config.toml
model = "CTC audio transcriber"
dataset = "short read English sentences (LibriTTS-R)"
train_examples = 26041
time_shift_ms = 50
n_mels = 64
hop_length = 160
input = "log_mel"
spec_augment = false
win_length = 400
tokenizer = "char"
vocab_size = 32
arch = "crnn"
norm = "groupnorm"
hidden_act = "relu6"
weight_standardization = false
depths = [1, 1, 1]
kernel_size = 3
stem = "single"
widths = [192, 192, 192]
rnn_width = 96
rnn = "gru"
bidirectional = true
rnn_residual = false
rnn_layers = 4
optimizer = "adamw"
learning_rate = 0.0019
beta1 = 0.9
beta2 = 0.95
eps = 1e-06
max_grad_norm = 1.0
max_steps = 800
batch_size = 64
epochs = 2.0
lr_schedule = "cosine"
final_lr_fraction = 0.05
warmup_steps = 40
weight_decay = 0.0
Rows from block 4, named by matrix and row number. Each number is 50 + 10 x the weight over the matrix's rms, rounded and kept within 0 to 99. All counts start at 0.
# weight_hh_l0_reverse: GRU recurrent weights, backward direction (gates r, z, n stacked) (model.rnn.1.rnn.weight_hh_l0_reverse, 288x96), inputs 0-95
weight_hh_l0_reverse.14:55 40 68 49 50 60 53 66 44 37 49 59 54 60 48 62 68 45 53 47 65 69 49 67 42 39 45 47 66 66 61 37 49 62 51 63 56 64 34 54 40 38 68 45 44 61 49 53 57 47 71 52 45 41 50 55 34 54 38 55 39 39 52 65 55 43 36 36 47 61 57 54 33 43 51 51 41 49 55 64 42 35 28 44 53 48 36 59 36 33 49 59 47 48 46 57
weight_hh_l0_reverse.15:43 71 53 67 38 71 36 58 38 36 60 58 47 55 54 63 50 45 47 55 55 55 45 54 33 49 60 41 52 46 44 38 48 58 37 43 45 55 35 50 65 59 60 40 50 57 65 59 52 62 63 39 54 53 57 35 41 47 55 41 67 67 56 46 52 48 38 45 43 49 53 41 60 59 40 44 52 57 42 31 59 39 45 41 62 51 59 41 54 61 65 34 47 52 52 52
weight_hh_l0_reverse.16:62 48 57 48 53 43 41 58 37 60 34 40 53 57 54 51 59 45 53 61 55 57 46 59 62 52 54 45 60 63 34 46 50 56 32 41 49 59 38 52 43 45 37 61 55 37 58 53 63 44 59 56 57 56 70 48 44 63 43 44 52 54 45 56 47 37 60 50 57 38 41 60 47 53 54 53 34 66 48 55 51 53 31 65 58 38 35 59 39 47 40 61 52 53 47 50
weight_hh_l0_reverse.17:49 49 82 64 45 57 55 46 55 52 42 49 54 58 51 36 40 35 45 52 54 42 37 44 31 57 46 47 54 52 69 28 50 50 31 50 26 60 52 59 51 65 39 60 45 39 46 56 49 40 53 52 48 53 39 33 61 58 57 49 46 55 65 37 46 47 54 32 39 64 47 37 61 61 45 49 48 45 53 54 53 42 49 40 42 62 32 43 35 63 40 69 31 50 67 51
weight_hh_l0_reverse.18:59 51 60 57 51 59 57 37 55 53 62 38 72 62 38 51 59 45 50 46 53 58 65 59 51 48 42 41 52 35 75 52 38 49 46 34 34 70 48 54 54 62 31 57 60 55 68 48 65 42 56 59 33 43 41 47 41 40 42 39 69 48 62 52 59 65 44 49 49 56 50 59 59 48 51 59 60 58 50 62 57 43 31 63 55 56 37 42 56 37 51 46 52 53 53 65
weight_hh_l0_reverse.19:58 43 39 51 45 47 46 52 40 42 63 44 47 59 39 51 48 47 56 49 55 37 64 40 59 58 42 41 42 65 43 56 49 70 62 61 55 54 60 58 40 46 64 48 55 59 48 68 42 34 39 56 30 50 49 44 63 43 54 42 50 51 45 63 53 52 68 45 58 62 63 46 56 59 56 41 48 59 54 54 63 52 30 57 67 53 56 51 47 33 52 35 28 36 39 54
weight_hh_l0_reverse.20:43 68 58 41 40 38 67 55 59 51 52 30 26 57 41 58 35 45 46 55 42 53 58 60 43 58 34 56 36 42 51 54 49 53 48 54 36 61 52 37 53 67 49 52 40 53 61 55 55 59 71 49 57 46 49 63 48 65 42 39 35 58 51 36 60 69 41 54 65 45 38 42 58 37 49 58 38 64 43 48 54 36 51 53 45 36 54 50 53 46 58 44 46 52 51 58
weight_hh_l0_reverse.21:52 57 53 61 54 53 51 43 38 47 28 53 54 40 65 42 48 44 38 70 53 48 42 43 54 51 46 48 60 51 52 61 48 39 39 44 51 31 31 56 59 57 39 63 48 72 61 58 32 47 49 53 34 54 48 58 40 36 54 40 51 51 38 57 44 65 33 46 68 51 60 64 50 38 44 45 45 65 48 51 47 54 41 41 50 36 55 35 52 62 44 54 42 44 34 49
weight_hh_l0_reverse.22:54 40 46 47 53 49 52 25 45 40 68 40 40 57 57 52 51 67 51 47 66 41 49 29 51 60 47 37 54 30 71 54 64 41 45 38 65 62 68 38 63 47 52 51 44 57 58 44 44 40 63 59 53 61 46 37 52 57 65 60 37 60 69 55 47 44 45 60 51 49 56 49 54 54 27 38 34 42 47 61 42 56 57 60 53 50 46 54 46 52 58 43 56 51 18 34
weight_hh_l0_reverse.23:64 65 48 49 58 39 57 59 60 47 54 60 54 55 51 40 36 57 35 47 62 69 51 53 70 34 44 53 49 58 38 57 43 37 58 58 54 55 49 48 46 43 65 55 53 45 41 55 57 41 53 45 51 35 54 52 42 55 67 58 60 46 40 45 55 57 51 49 49 46 41 32 65 47 40 60 39 35 42 45 50 34 67 48 54 29 41 55 58 35 42 63 47 47 46 29
weight_hh_l0_reverse.24:49 49 46 32 38 67 33 52 62 33 45 50 39 69 34 44 37 52 44 35 47 54 47 49 47 32 49 49 48 52 57 39 47 44 39 66 42 37 50 51 60 40 49 40 67 44 45 48 61 38 64 29 51 33 45 67 55 51 55 58 66 43 57 53 44 60 40 56 36 64 38 41 62 25 65 39 54 54 62 55 64 56 38 51 30 28 51 42 38 35 59 41 62 51 53 41
weight_hh_l0_reverse.25:58 51 42 61 53 61 62 69 56 43 60 38 61 39 60 42 69 67 35 55 56 31 45 63 46 46 49 53 41 45 61 60 37 56 55 52 48 43 58 37 50 52 34 54 55 42 43 34 37 35 33 56 58 66 42 37 65 45 55 53 62 49 48 40 36 58 28 50 45 54 53 63 37 41 61 59 58 46 60 41 46 57 30 62 44 53 40 56 57 48 59 52 39 49 60 67
weight_hh_l0_reverse.26:62 62 53 45 60 68 34 47 64 50 32 41 62 50 49 50 54 45 37 55 50 69 57 38 51 40 66 39 64 65 44 53 53 67 48 53 47 54 40 57 52 45 58 51 44 62 57 54 49 57 53 49 39 55 52 46 50 47 61 28 42 37 60 52 51 54 39 48 38 70 68 39 38 49 53 66 59 47 65 61 43 37 36 44 50 40 43 48 59 39 59 43 47 51 71 31
weight_hh_l0_reverse.27:46 65 72 33 44 66 57 59 39 48 41 47 52 42 62 50 53 45 60 55 40 62 60 38 51 52 56 54 55 41 60 35 51 43 43 41 46 20 61 54 66 52 44 39 44 51 67 60 49 46 41 52 69 35 39 57 48 42 65 45 46 52 49 64 40 46 40 58 48 60 33 43 46 63 53 56 69 38 46 44 51 38 40 51 47 60 52 35 42 57 46 43 38 38 54 30
weight_hh_l0_reverse.28:59 73 53 45 40 48 46 45 48 43 31 60 43 53 40 54 50 47 56 33 54 59 58 33 47 62 48 62 47 64 37 60 44 36 37 55 58 48 60 36 56 47 49 39 56 54 39 53 39 74 29 37 40 50 42 49 60 61 59 52 53 46 49 62 34 51 53 44 55 64 37 58 46 38 55 45 46 56 43 34 33 49 31 55 45 57 73 50 64 56 54 51 75 53 56 59
weight_hh_l0_reverse.29:52 51 46 61 55 55 45 71 49 39 60 31 54 50 48 38 55 46 45 66 44 59 46 48 41 41 55 61 47 35 41 24 55 36 58 55 45 40 62 45 61 39 50 57 56 57 34 39 45 31 35 49 58 56 54 61 37 62 54 55 37 43 50 47 46 43 59 62 47 43 57 42 34 39 37 44 40 33 49 42 41 50 49 56 32 48 35 56 41 57 64 65 53 36 57 42
weight_hh_l0_reverse.30:42 45 63 46 47 50 57 54 50 50 49 44 54 67 53 36 34 33 62 50 43 47 28 63 33 55 58 62 51 48 40 56 42 44 60 47 54 34 44 44 61 65 51 45 31 59 56 50 44 48 46 49 41 57 56 37 52 60 55 46 36 50 54 54 40 45 51 43 53 54 38 49 53 62 56 54 52 45 57 63 39 60 33 52 57 43 48 73 62 46 39 54 30 45 62 48
weight_hh_l0_reverse.31:53 53 66 44 47 51 53 41 54 51 40 42 33 57 38 38 40 42 32 51 64 55 53 39 42 37 49 39 47 43 53 61 58 48 46 44 49 36 38 53 53 34 72 49 55 60 62 42 55 62 57 54 39 46 54 48 50 63 51 58 59 58 54 43 48 46 66 53 67 62 55 58 53 40 46 44 57 46 38 42 39 40 61 41 45 52 53 61 35 53 48 64 54 42 47 53
weight_hh_l0_reverse.32:39 39 57 63 54 45 49 35 39 44 54 30 44 41 68 56 44 40 43 51 67 33 59 44 58 45 52 45 67 41 33 75 55 42 39 34 60 45 67 43 67 52 45 67 35 64 62 58 37 48 61 49 64 59 48 42 39 53 54 45 45 52 34 34 57 47 54 35 63 37 58 36 42 57 59 48 45 54 54 40 58 55 47 65 43 49 57 48 55 43 45 48 43 53 55 37
weight_hh_l0_reverse.33:60 38 53 39 67 55 45 41 68 53 39 33 35 44 53 48 52 50 58 43 52 42 40 59 56 40 40 63 39 58 61 42 52 36 38 48 47 38 61 29 49 67 32 66 42 62 50 53 43 41 51 67 55 46 44 44 58 59 46 48 40 54 43 43 45 51 56 33 54 37 49 36 42 41 39 53 43 56 46 46 33 52 39 63 48 59 57 63 53 50 33 40 62 62 57 39
weight_hh_l0_reverse.34:35 71 49 65 47 41 53 47 55 44 56 63 67 70 53 48 56 53 53 43 58 59 54 30 39 52 56 54 42 61 72 38 42 54 43 41 57 46 28 50 52 46 41 39 43 60 50 52 62 55 54 58 39 60 47 50 61 53 72 53 52 28 44 36 45 49 66 45 36 60 65 55 60 33 59 56 46 57 61 48 64 48 37 46 59 52 35 52 40 61 44 47 37 50 52 59
weight_hh_l0_reverse.35:56 73 75 39 50 36 45 42 50 59 43 42 53 53 46 39 55 40 62 57 51 58 41 41 45 51 52 50 35 61 48 35 42 49 46 55 33 45 37 42 46 55 47 56 56 67 39 31 55 53 57 30 39 38 42 41 46 52 48 52 45 64 39 65 38 61 53 55 51 47 39 34 53 45 53 57 60 46 47 27 62 63 39 60 48 57 62 64 58 55 54 42 39 48 49 53
weight_hh_l0_reverse.36:28 56 54 63 52 54 55 45 44 52 51 30 50 60 37 46 53 46 78 32 55 59 51 46 56 48 50 41 42 33 64 34 46 40 43 38 60 54 58 51 41 56 41 52 63 54 44 46 54 35 31 44 40 36 45 59 64 25 49 59 55 30 38 46 54 43 41 70 55 63 28 65 61 60 53 51 48 55 36 49 45 46 42 56 55 60 61 51 56 48 56 45 36 52 35 50
weight_hh_l0_reverse.37:46 64 66 62 32 55 53 43 51 42 57 46 49 58 46 65 39 43 49 40 38 53 46 55 36 40 50 48 61 56 57 51 47 52 60 62 58 63 59 44 37 63 49 37 67 65 52 55 39 65 60 45 66 38 41 52 52 56 46 45 50 35 48 40 38 39 66 49 79 27 59 44 57 48 48 66 55 42 44 37 54 43 48 54 57 45 64 59 45 35 38 63 43 45 58 50
weight_hh_l0_reverse.38:46 36 48 56 54 40 64 47 42 53 60 39 48 40 64 35 46 44 56 41 49 60 46 52 47 51 32 47 61 51 39 55 50 29 46 59 44 41 45 56 42 58 50 52 41 42 55 50 50 61 39 31 62 50 52 56 50 69 38 40 47 59 55 38 53 42 39 59 37 36 32 49 53 47 52 57 58 47 67 49 32 38 58 47 56 49 59 63 60 45 41 64 51 49 44 38
weight_hh_l0_reverse.39:45 44 60 59 35 55 51 49 59 50 65 46 41 47 40 51 57 58 45 37 56 44 63 54 77 55 48 71 29 60 52 48 66 40 51 49 54 61 61 29 41 55 45 47 40 58 59 39 59 50 48 40 69 55 56 59 50 70 56 46 43 62 45 67 44 53 34 44 68 32 39 64 45 50 52 48 65 41 37 37 35 37 51 35 53 56 73 33 70 42 36 39 42 53 29 41
weight_hh_l0_reverse.40:36 48 49 56 62 50 40 30 40 41 53 33 40 67 33 66 60 61 53 57 65 41 42 55 43 62 50 59 55 55 60 43 41 53 43 42 48 33 47 50 39 42 53 57 58 45 45 57 35 50 49 53 35 35 64 42 45 57 56 47 52 44 64 40 42 51 51 57 49 55 60 44 49 52 42 57 44 67 60 66 46 64 40 38 61 52 54 59 39 55 56 42 45 50 37 53
weight_hh_l0_reverse.41:39 45 45 47 52 50 37 35 47 51 47 54 54 49 37 55 43 45 67 45 44 44 41 54 51 64 56 58 53 40 42 48 48 50 62 68 71 61 50 38 61 53 52 49 51 47 42 53 42 46 61 52 56 30 50 58 66 42 45 63 50 42 61 42 37 61 64 67 67 48 40 51 39 43 51 44 58 49 61 38 52 42 37 62 56 62 57 60 54 50 53 45 50 46 57 56
weight_hh_l0_reverse.42:43 50 57 45 58 43 36 49 58 68 79 55 46 56 50 63 59 43 50 54 43 51 46 51 35 40 55 44 43 43 61 36 52 54 45 50 58 49 62 55 53 58 58 30 55 43 36 50 42 53 47 54 41 45 47 59 31 57 58 73 55 60 51 44 45 50 56 63 57 38 52 48 59 62 48 65 51 37 45 56 53 63 59 44 58 45 38 65 50 65 58 57 61 37 65 70
weight_hh_l0_reverse.43:51 45 49 66 41 50 56 40 43 40 67 61 45 44 58 40 60 69 50 54 29 49 62 65 56 59 39 57 52 55 35 48 43 56 40 60 40 57 68 39 37 67 46 60 46 43 59 56 49 44 54 37 61 54 53 35 54 43 33 54 54 56 56 38 61 59 63 43 65 49 44 43 55 56 53 60 63 48 45 46 29 49 61 51 41 51 35 48 70 59 55 62 62 48 30 54
weight_hh_l0_reverse.44:40 53 38 50 43 49 51 44 44 45 65 42 49 53 59 46 35 42 62 51 22 47 51 61 68 38 54 56 43 46 58 54 57 40 54 52 39 59 47 57 56 48 55 74 46 38 55 40 38 34 36 41 53 50 73 67 28 68 52 49 41 45 49 47 55 64 37 48 52 54 46 53 56 54 57 46 62 42 67 54 51 48 67 51 41 40 42 65 62 46 52 77 44 60 48 47
weight_hh_l0_reverse.45:69 37 35 43 56 68 38 48 46 42 57 64 49 42 44 51 57 45 41 62 65 47 61 51 34 50 44 31 35 59 59 72 39 45 39 57 49 35 43 61 64 36 58 45 43 40 44 62 46 45 65 54 45 56 33 58 55 43 68 42 46 61 55 45 43 47 44 52 21 51 49 56 59 59 46 46 42 52 30 66 47 32 56 35 65 39 35 54 39 48 58 62 68 59 41 44
weight_hh_l0_reverse.46:53 66 53 46 59 38 58 40 50 40 43 55 39 62 54 51 57 39 45 52 52 49 41 42 44 46 48 43 60 46 52 43 44 44 39 41 44 42 36 50 46 61 34 44 41 48 60 59 66 64 44 56 54 57 39 51 59 34 47 44 41 47 43 45 49 51 64 43 48 66 48 43 39 63 51 39 50 60 40 46 61 42 32 44 55 44 53 51 54 43 48 41 55 63 37 40
weight_hh_l0_reverse.47:62 54 57 62 51 60 55 55 51 65 50 46 63 29 64 46 62 51 48 42 66 36 70 51 51 39 38 52 48 43 37 44 45 34 61 63 64 48 39 53 58 52 40 65 42 53 47 44 41 52 63 57 61 61 56 44 36 41 43 34 49 56 61 44 54 63 49 43 41 41 66 30 43 36 43 43 54 53 40 57 53 50 40 41 49 51 64 47 43 68 51 58 53 48 46 62
weight_hh_l0_reverse.48:44 44 40 61 55 56 41 37 35 54 59 42 54 47 57 57 53 47 51 42 30 53 41 44 44 62 48 49 41 54 47 46 51 56 44 35 50 66 51 42 58 47 32 53 47 33 62 52 38 48 32 35 65 41 64 51 60 58 61 55 58 44 32 63 51 60 35 44 63 42 37 57 40 36 47 49 44 51 44 34 47 63 51 49 40 58 53 54 44 40 55 68 63 70 68 35
weight_hh_l0_reverse.49:35 50 63 53 35 49 59 60 36 53 47 38 41 33 47 58 63 35 38 46 47 55 58 50 47 54 61 67 42 53 55 46 57 49 44 36 36 44 42 37 48 71 31 65 41 49 55 34 46 44 43 31 65 61 44 51 38 56 58 51 63 57 33 56 61 53 35 35 41 40 46 42 61 65 46 68 67 54 42 52 44 57 36 33 36 40 54 65 44 66 55 52 34 54 52 52
weight_hh_l0_reverse.50:36 40 37 61 61 47 39 58 63 50 60 52 48 57 53 60 52 46 30 39 55 42 43 58 43 57 42 63 47 37 50 42 55 45 63 62 52 47 49 49 37 69 52 62 35 39 48 49 53 53 46 45 40 61 46 39 41 53 45 54 61 45 54 57 65 59 45 44 52 38 37 47 39 51 54 57 67 43 46 47 58 39 44 56 49 58 44 61 38 50 45 40 59 57 35 35
weight_hh_l0_reverse.51:36 37 53 58 35 59 43 49 49 54 66 35 56 47 41 56 58 53 48 43 49 57 51 32 38 59 41 57 47 50 38 44 53 55 41 55 34 54 35 55 43 56 51 36 50 55 44 42 40 45 46 53 39 52 66 69 57 64 50 54 38 63 56 40 66 44 51 61 61 37 58 51 48 64 54 71 54 51 62 53 62 45 48 40 59 65 47 46 40 36 59 40 59 61 66 45
weight_hh_l0_reverse.52:67 66 52 42 54 42 43 42 66 64 45 61 35 35 52 68 50 61 62 47 50 39 38 53 44 41 58 55 57 41 46 58 41 36 52 40 54 45 49 48 54 52 44 50 59 50 46 34 49 44 53 30 54 49 56 45 34 67 63 52 52 61 39 60 50 43 62 58 59 36 55 57 47 39 64 36 45 66 45 41 64 58 34 53 38 38 46 48 59 61 64 48 36 55 61 65
weight_hh_l0_reverse.53:40 51 38 57 64 57 63 41 42 63 54 53 50 53 59 57 65 64 49 64 49 43 52 68 66 49 38 67 38 54 57 64 50 42 45 39 46 44 57 45 38 38 46 48 47 49 36 54 62 53 62 53 56 41 69 33 43 61 54 41 54 41 37 43 59 54 35 43 51 45 54 30 53 36 65 44 45 39 37 57 39 57 60 40 41 49 48 39 58 50 53 33 37 41 40 54
weight_hh_l0_reverse.54:62 55 42 48 34 62 42 46 53 58 54 64 38 51 30 41 65 53 56 54 68 50 57 64 61 55 55 44 36 49 63 47 39 43 46 45 67 55 60 47 39 62 59 29 56 50 40 68 56 72 49 41 48 51 48 46 42 51 62 47 34 51 41 48 38 56 30 70 65 30 33 51 49 74 56 53 45 41 58 49 55 47 43 68 38 49 63 45 54 37 56 30 63 45 49 55
weight_hh_l0_reverse.55:52 57 62 58 50 58 58 49 52 70 44 71 31 34 60 47 58 56 49 72 51 52 52 48 28 40 59 41 55 56 33 60 45 53 44 39 50 27 52 55 62 50 51 71 61 45 57 56 34 66 56 45 46 50 44 66 67 41 62 61 50 69 39 71 38 67 48 49 54 28 54 47 55 47 41 49 56 41 39 40 72 32 35 54 66 64 58 58 44 51 43 52 69 53 39 39
weight_hh_l0_reverse.56:56 50 62 50 58 42 40 51 46 47 66 42 49 60 31 45 54 38 43 44 39 31 42 56 48 42 50 58 51 43 52 56 40 35 48 43 50 45 37 46 51 37 47 43 59 67 37 43 42 63 69 41 58 33 32 48 62 28 63 40 41 60 55 48 40 48 61 54 67 36 40 46 58 51 54 40 69 37 59 54 52 55 37 59 49 53 51 49 49 59 47 46 66 56 60 50
weight_hh_l0_reverse.57:49 57 62 47 53 34 53 49 46 48 53 50 45 47 62 49 48 47 37 51 46 48 49 62 50 47 49 61 52 58 47 55 71 37 40 31 41 63 35 47 50 47 39 52 62 49 45 42 55 50 38 54 64 56 43 57 59 66 44 54 35 53 48 55 54 71 45 36 39 46 59 38 37 39 48 58 56 60 43 53 47 40 40 46 38 51 31 56 36 65 51 52 63 68 53 60
weight_hh_l0_reverse.58:65 41 27 59 63 48 39 48 32 52 58 39 26 59 62 43 38 48 57 21 43 55 45 42 43 27 39 39 48 42 57 43 63 27 47 48 52 36 67 55 60 48 41 56 49 71 39 56 61 54 59 41 71 43 49 55 38 42 57 38 36 68 46 64 45 60 44 52 59 34 49 48 60 44 44 45 75 52 38 50 34 45 53 52 69 27 57 67 50 38 46 64 60 42 68 27
weight_hh_l0_reverse.59:65 61 32 42 41 51 60 55 53 47 60 74 40 53 41 47 57 44 69 43 55 45 71 57 59 55 48 58 53 70 63 57 49 45 37 45 41 51 52 41 57 55 53 53 47 38 43 46 42 68 53 54 33 42 38 40 59 58 50 52 44 63 67 56 57 52 33 69 44 61 43 46 47 46 58 50 56 64 71 57 48 58 35 37 62 36 39 65 40 54 49 56 51 49 52 45
weight_hh_l0_reverse.60:53 48 67 66 57 69 41 56 66 60 52 50 46 57 55 59 64 45 47 65 51 52 52 60 45 36 63 38 62 55 45 63 54 46 41 48 47 64 52 43 55 49 55 59 59 42 57 39 61 62 41 27 58 59 36 46 42 40 62 54 39 39 64 50 38 52 42 42 48 57 48 40 44 52 61 58 56 44 60 56 47 62 42 42 60 39 53 40 27 64 41 47 60 57 55 65
weight_hh_l0_reverse.61:41 44 37 57 42 44 61 54 62 65 49 52 38 50 44 41 40 39 62 60 56 29 38 64 39 53 35 36 56 45 46 69 53 42 62 40 56 42 45 47 59 64 31 60 66 54 57 41 32 41 49 38 35 69 46 43 42 59 42 35 31 37 51 69 57 61 58 37 34 29 45 47 46 47 48 52 71 65 38 48 41 34 51 44 64 40 54 63 46 69 37 65 61 58 59 62
weight_hh_l0_reverse.62:37 61 40 61 45 41 40 66 46 63 47 51 43 51 38 49 54 54 58 52 36 69 54 51 64 46 50 63 56 61 55 70 44 52 34 47 64 52 51 37 44 44 54 58 40 44 66 40 52 50 39 31 58 42 64 57 58 46 43 46 52 39 45 48 49 54 51 56 44 47 39 57 46 67 46 61 30 53 46 36 55 48 47 63 57 52 33 48 54 35 52 50 58 51 54 61
weight_hh_l0_reverse.63:46 71 52 47 49 60 39 58 41 51 63 62 39 63 34 50 39 44 49 53 68 50 64 50 49 52 59 40 36 58 49 29 54 60 63 43 49 44 49 38 62 34 57 39 57 50 55 57 64 57 44 35 49 50 46 54 64 30 43 52 53 43 53 53 48 60 39 65 77 56 49 62 64 47 41 50 48 31 56 37 69 49 46 63 54 59 42 51 55 43 45 46 41 46 58 58
weight_hh_l0_reverse.64:49 40 58 38 34 40 45 51 59 40 65 70 51 51 51 51 48 44 54 64 37 58 67 28 68 55 57 67 41 62 31 65 51 65 49 66 54 46 47 44 52 56 64 54 50 50 54 44 56 40 25 60 51 38 42 64 58 45 45 57 60 50 55 50 58 62 45 39 54 54 61 70 39 60 51 57 41 49 39 45 41 44 48 43 60 38 58 54 69 27 59 52 76 70 65 56
weight_hh_l0_reverse.65:44 45 43 51 37 70 45 28 33 47 51 39 60 58 59 66 55 58 37 49 62 52 48 47 42 67 37 46 52 45 54 36 37 64 52 40 65 35 66 50 41 67 64 51 36 63 41 63 45 62 39 46 44 48 43 63 70 40 53 55 69 42 53 31 50 37 50 48 52 45 51 65 70 55 57 48 47 60 53 61 43 43 56 49 46 39 58 58 55 39 50 43 31 62 40 32
weight_hh_l0_reverse.66:48 47 60 47 62 59 54 41 60 31 36 44 47 51 60 40 74 40 53 55 62 56 46 45 36 35 44 54 61 44 61 45 43 56 56 41 73 61 43 47 53 52 39 42 42 64 54 39 56 61 52 48 45 41 60 37 60 53 49 47 48 44 53 52 44 50 61 54 46 59 67 56 60 49 39 66 56 46 47 48 57 40 38 62 63 51 50 45 68 52 42 46 56 39 51 58
weight_hh_l0_reverse.67:65 37 26 34 41 35 37 54 59 32 48 37 57 52 43 46 47 50 49 47 51 66 47 34 46 62 64 62 53 43 49 48 63 55 54 40 48 56 50 40 45 47 47 68 48 55 63 34 62 36 36 70 65 44 36 43 57 43 61 59 58 60 55 36 54 55 53 39 40 49 42 38 56 58 40 58 53 52 44 36 59 38 39 73 63 51 53 43 61 53 49 37 48 44 44 42
weight_hh_l0_reverse.68:62 54 66 41 45 42 41 61 58 38 36 56 45 58 52 36 40 57 69 57 68 47 40 41 53 60 53 38 42 39 47 47 47 56 43 60 30 45 71 60 66 37 63 49 59 62 54 53 45 45 66 58 58 50 41 41 41 56 34 41 37 49 49 43 60 48 45 46 59 48 56 39 56 34 35 46 53 36 63 52 42 43 47 54 45 44 47 46 58 59 59 51 59 43 35 42
weight_hh_l0_reverse.69:43 52 38 52 49 59 63 49 55 65 49 37 44 34 66 37 55 57 65 54 38 67 47 46 50 42 42 55 58 60 45 45 60 56 45 44 55 65 59 43 62 59 56 49 43 60 62 39 55 41 40 67 53 64 59 41 39 61 38 50 60 65 42 50 65 63 41 45 62 48 39 41 52 60 55 43 44 43 69 57 44 54 67 52 35 49 42 48 53 37 31 57 45 59 55 60
weight_hh_l0_reverse.70:64 60 34 49 47 51 58 56 54 58 54 69 41 45 57 48 43 55 65 64 57 56 73 58 65 31 68 57 53 56 46 62 43 64 34 54 52 52 63 42 45 57 48 35 48 38 58 59 70 42 44 36 51 52 30 38 36 52 54 29 46 63 69 34 58 59 30 67 41 61 43 47 38 37 44 65 55 59 51 44 35 50 61 47 45 33 45 39 44 56 61 30 45 41 51 40
weight_hh_l0_reverse.71:51 36 31 53 42 43 50 70 45 41 45 58 59 37 45 52 53 49 54 48 40 42 67 51 58 50 65 54 62 39 42 51 46 65 35 60 40 46 45 37 61 58 48 65 59 24 43 43 44 37 49 41 44 59 49 45 53 50 61 31 63 48 56 35 53 60 49 46 40 47 50 65 58 55 49 56 59 40 63 59 61 32 62 53 37 48 30 61 33 54 68 47 48 45 49 58
weight_hh_l0_reverse.72:51 59 56 45 62 63 53 28 29 59 41 52 34 67 63 55 57 48 39 39 59 36 41 43 57 45 38 58 60 57 43 46 28 64 61 41 48 29 59 55 46 38 50 56 62 60 59 67 39 50 42 44 43 53 51 48 43 48 61 58 41 48 46 60 41 41 67 65 57 56 38 36 51 60 36 46 44 68 54 59 59 55 41 38 60 56 55 53 52 62 37 55 47 60 49 42
weight_hh_l0_reverse.73:49 41 55 56 37 38 36 48 47 45 53 37 50 55 50 53 50 70 47 53 35 58 53 59 46 60 52 47 42 55 45 54 52 42 38 53 50 54 49 31 36 52 56 36 54 36 36 47 63 38 63 59 57 56 42 41 35 57 36 54 51 61 62 45 58 43 51 66 44 38 63 39 35 48 47 43 42 54 42 67 50 42 66 42 58 52 44 42 59 54 61 35 55 51 58 52
weight_hh_l0_reverse.74:59 48 40 35 37 36 40 40 40 35 46 53 38 46 57 63 58 37 36 64 68 52 60 40 49 58 40 55 55 59 62 49 43 45 57 54 45 57 52 50 57 60 47 47 60 43 44 33 54 44 59 52 54 34 34 75 41 56 54 45 42 48 35 39 39 52 51 48 60 45 33 40 64 63 60 42 55 21 59 41 36 38 53 64 59 49 72 54 49 51 52 34 63 55 65 43
weight_hh_l0_reverse.75:35 42 43 47 54 57 46 40 49 58 37 47 48 44 40 53 36 40 54 48 44 67 53 46 46 47 66 64 39 60 46 46 67 62 41 36 59 49 54 44 41 44 56 66 48 60 60 57 59 34 39 58 46 37 59 47 62 42 42 55 44 38 40 63 41 60 61 47 36 63 65 36 52 42 43 50 49 40 34 53 57 57 25 55 57 32 42 37 44 51 44 32 54 59 40 38
weight_hh_l0_reverse.76:66 59 68 58 40 57 34 35 61 63 75 62 59 50 50 42 48 40 38 47 46 60 49 44 54 35 39 44 38 37 64 45 49 53 53 43 41 59 62 55 55 54 66 49 61 48 52 64 49 40 68 51 54 51 61 36 57 56 58 59 59 40 39 38 58 50 47 66 65 44 54 68 41 53 47 56 43 54 41 59 44 36 41 46 45 31 52 43 57 62 57 53 45 46 35 54
weight_hh_l0_reverse.77:54 23 34 34 58 38 57 43 53 50 56 42 45 45 63 65 57 50 45 47 41 56 47 28 54 52 63 51 52 50 37 47 58 62 47 61 69 56 54 42 48 40 51 62 43 44 41 61 33 54 60 55 65 42 56 60 45 57 56 57 55 57 57 38 72 58 49 48 55 59 56 48 53 65 51 66 50 39 41 57 59 49 43 39 51 50 65 31 48 37 65 53 49 64 39 52
weight_hh_l0_reverse.78:31 49 46 35 39 57 46 49 58 57 53 44 56 65 68 62 52 52 46 61 37 33 50 47 52 50 46 58 43 48 51 52 40 46 57 46 45 48 55 59 40 66 40 39 35 33 44 54 49 54 42 38 39 56 57 54 57 67 51 54 57 64 37 59 64 37 51 35 40 57 51 52 36 56 67 39 44 49 51 63 40 36 54 50 62 65 32 60 48 54 56 44 43 49 38 48
weight_hh_l0_reverse.79:51 43 59 41 47 41 51 53 35 65 61 60 56 40 57 51 47 46 39 60 44 34 39 59 32 54 51 48 40 58 43 44 54 56 75 45 49 37 47 66 42 50 58 46 57 47 44 50 50 36 42 47 55 56 43 49 53 62 51 71 66 43 45 54 42 40 48 51 57 47 42 64 65 45 41 59 47 40 43 56 50 62 67 54 68 56 42 46 65 50 43 56 38 43 38 44
weight_hh_l0_reverse.80:54 41 60 65 61 44 48 49 55 40 36 42 60 47 58 53 39 54 64 40 37 58 42 36 43 42 50 62 68 53 49 46 42 47 40 53 50 52 42 41 61 52 61 63 58 55 63 55 46 52 62 62 47 62 46 49 55 61 41 59 55 63 42 64 59 40 57 51 41 39 46 46 59 70 56 42 51 61 41 53 53 38 48 64 44 52 55 61 68 48 31 51 55 53 59 50
weight_hh_l0_reverse.81:33 51 49 51 42 57 57 56 58 49 50 28 51 63 63 40 64 51 31 42 60 55 62 52 59 46 52 58 53 63 62 50 42 43 55 57 42 43 45 60 42 54 37 36 48 53 67 68 41 54 57 66 51 38 34 48 58 52 69 55 59 38 45 37 46 48 64 53 60 34 47 44 64 42 39 65 51 37 52 46 53 60 52 44 48 43 68 51 43 47 35 58 47 64 61 44
weight_hh_l0_reverse.82:47 51 48 35 66 50 50 26 54 40 47 41 53 55 54 58 41 43 41 33 55 38 40 55 40 40 54 44 25 63 53 60 56 62 52 50 59 30 47 43 60 49 36 49 45 67 47 66 49 64 67 53 37 53 49 56 47 52 46 61 53 61 48 63 65 55 45 57 64 53 56 50 54 52 63 39 45 77 37 58 68 42 40 50 57 47 50 50 43 77 62 59 64 34 42 58
weight_hh_l0_reverse.83:48 48 38 61 58 46 56 46 67 58 57 62 40 56 36 52 49 54 39 63 39 35 63 59 52 39 43 34 56 67 53 48 53 52 53 49 61 74 35 34 53 60 37 46 57 55 35 56 46 45 54 50 34 65 59 37 65 34 38 56 67 63 57 42 37 40 62 44 51 37 58 67 48 65 65 52 38 52 60 45 43 50 36 46 48 45 48 63 57 44 64 58 52 38 52 41
weight_hh_l0_reverse.84:53 49 54 71 40 59 52 56 33 59 57 81 57 50 48 71 48 50 48 52 57 62 53 52 60 58 54 46 39 79 34 52 55 50 55 36 44 56 38 33 33 41 43 59 62 39 50 37 60 62 30 46 46 45 58 49 52 50 49 77 69 58 31 52 55 40 59 67 66 49 49 43 72 50 59 45 27 63 52 56 55 39 42 46 48 54 65 59 44 48 55 37 60 32 55 48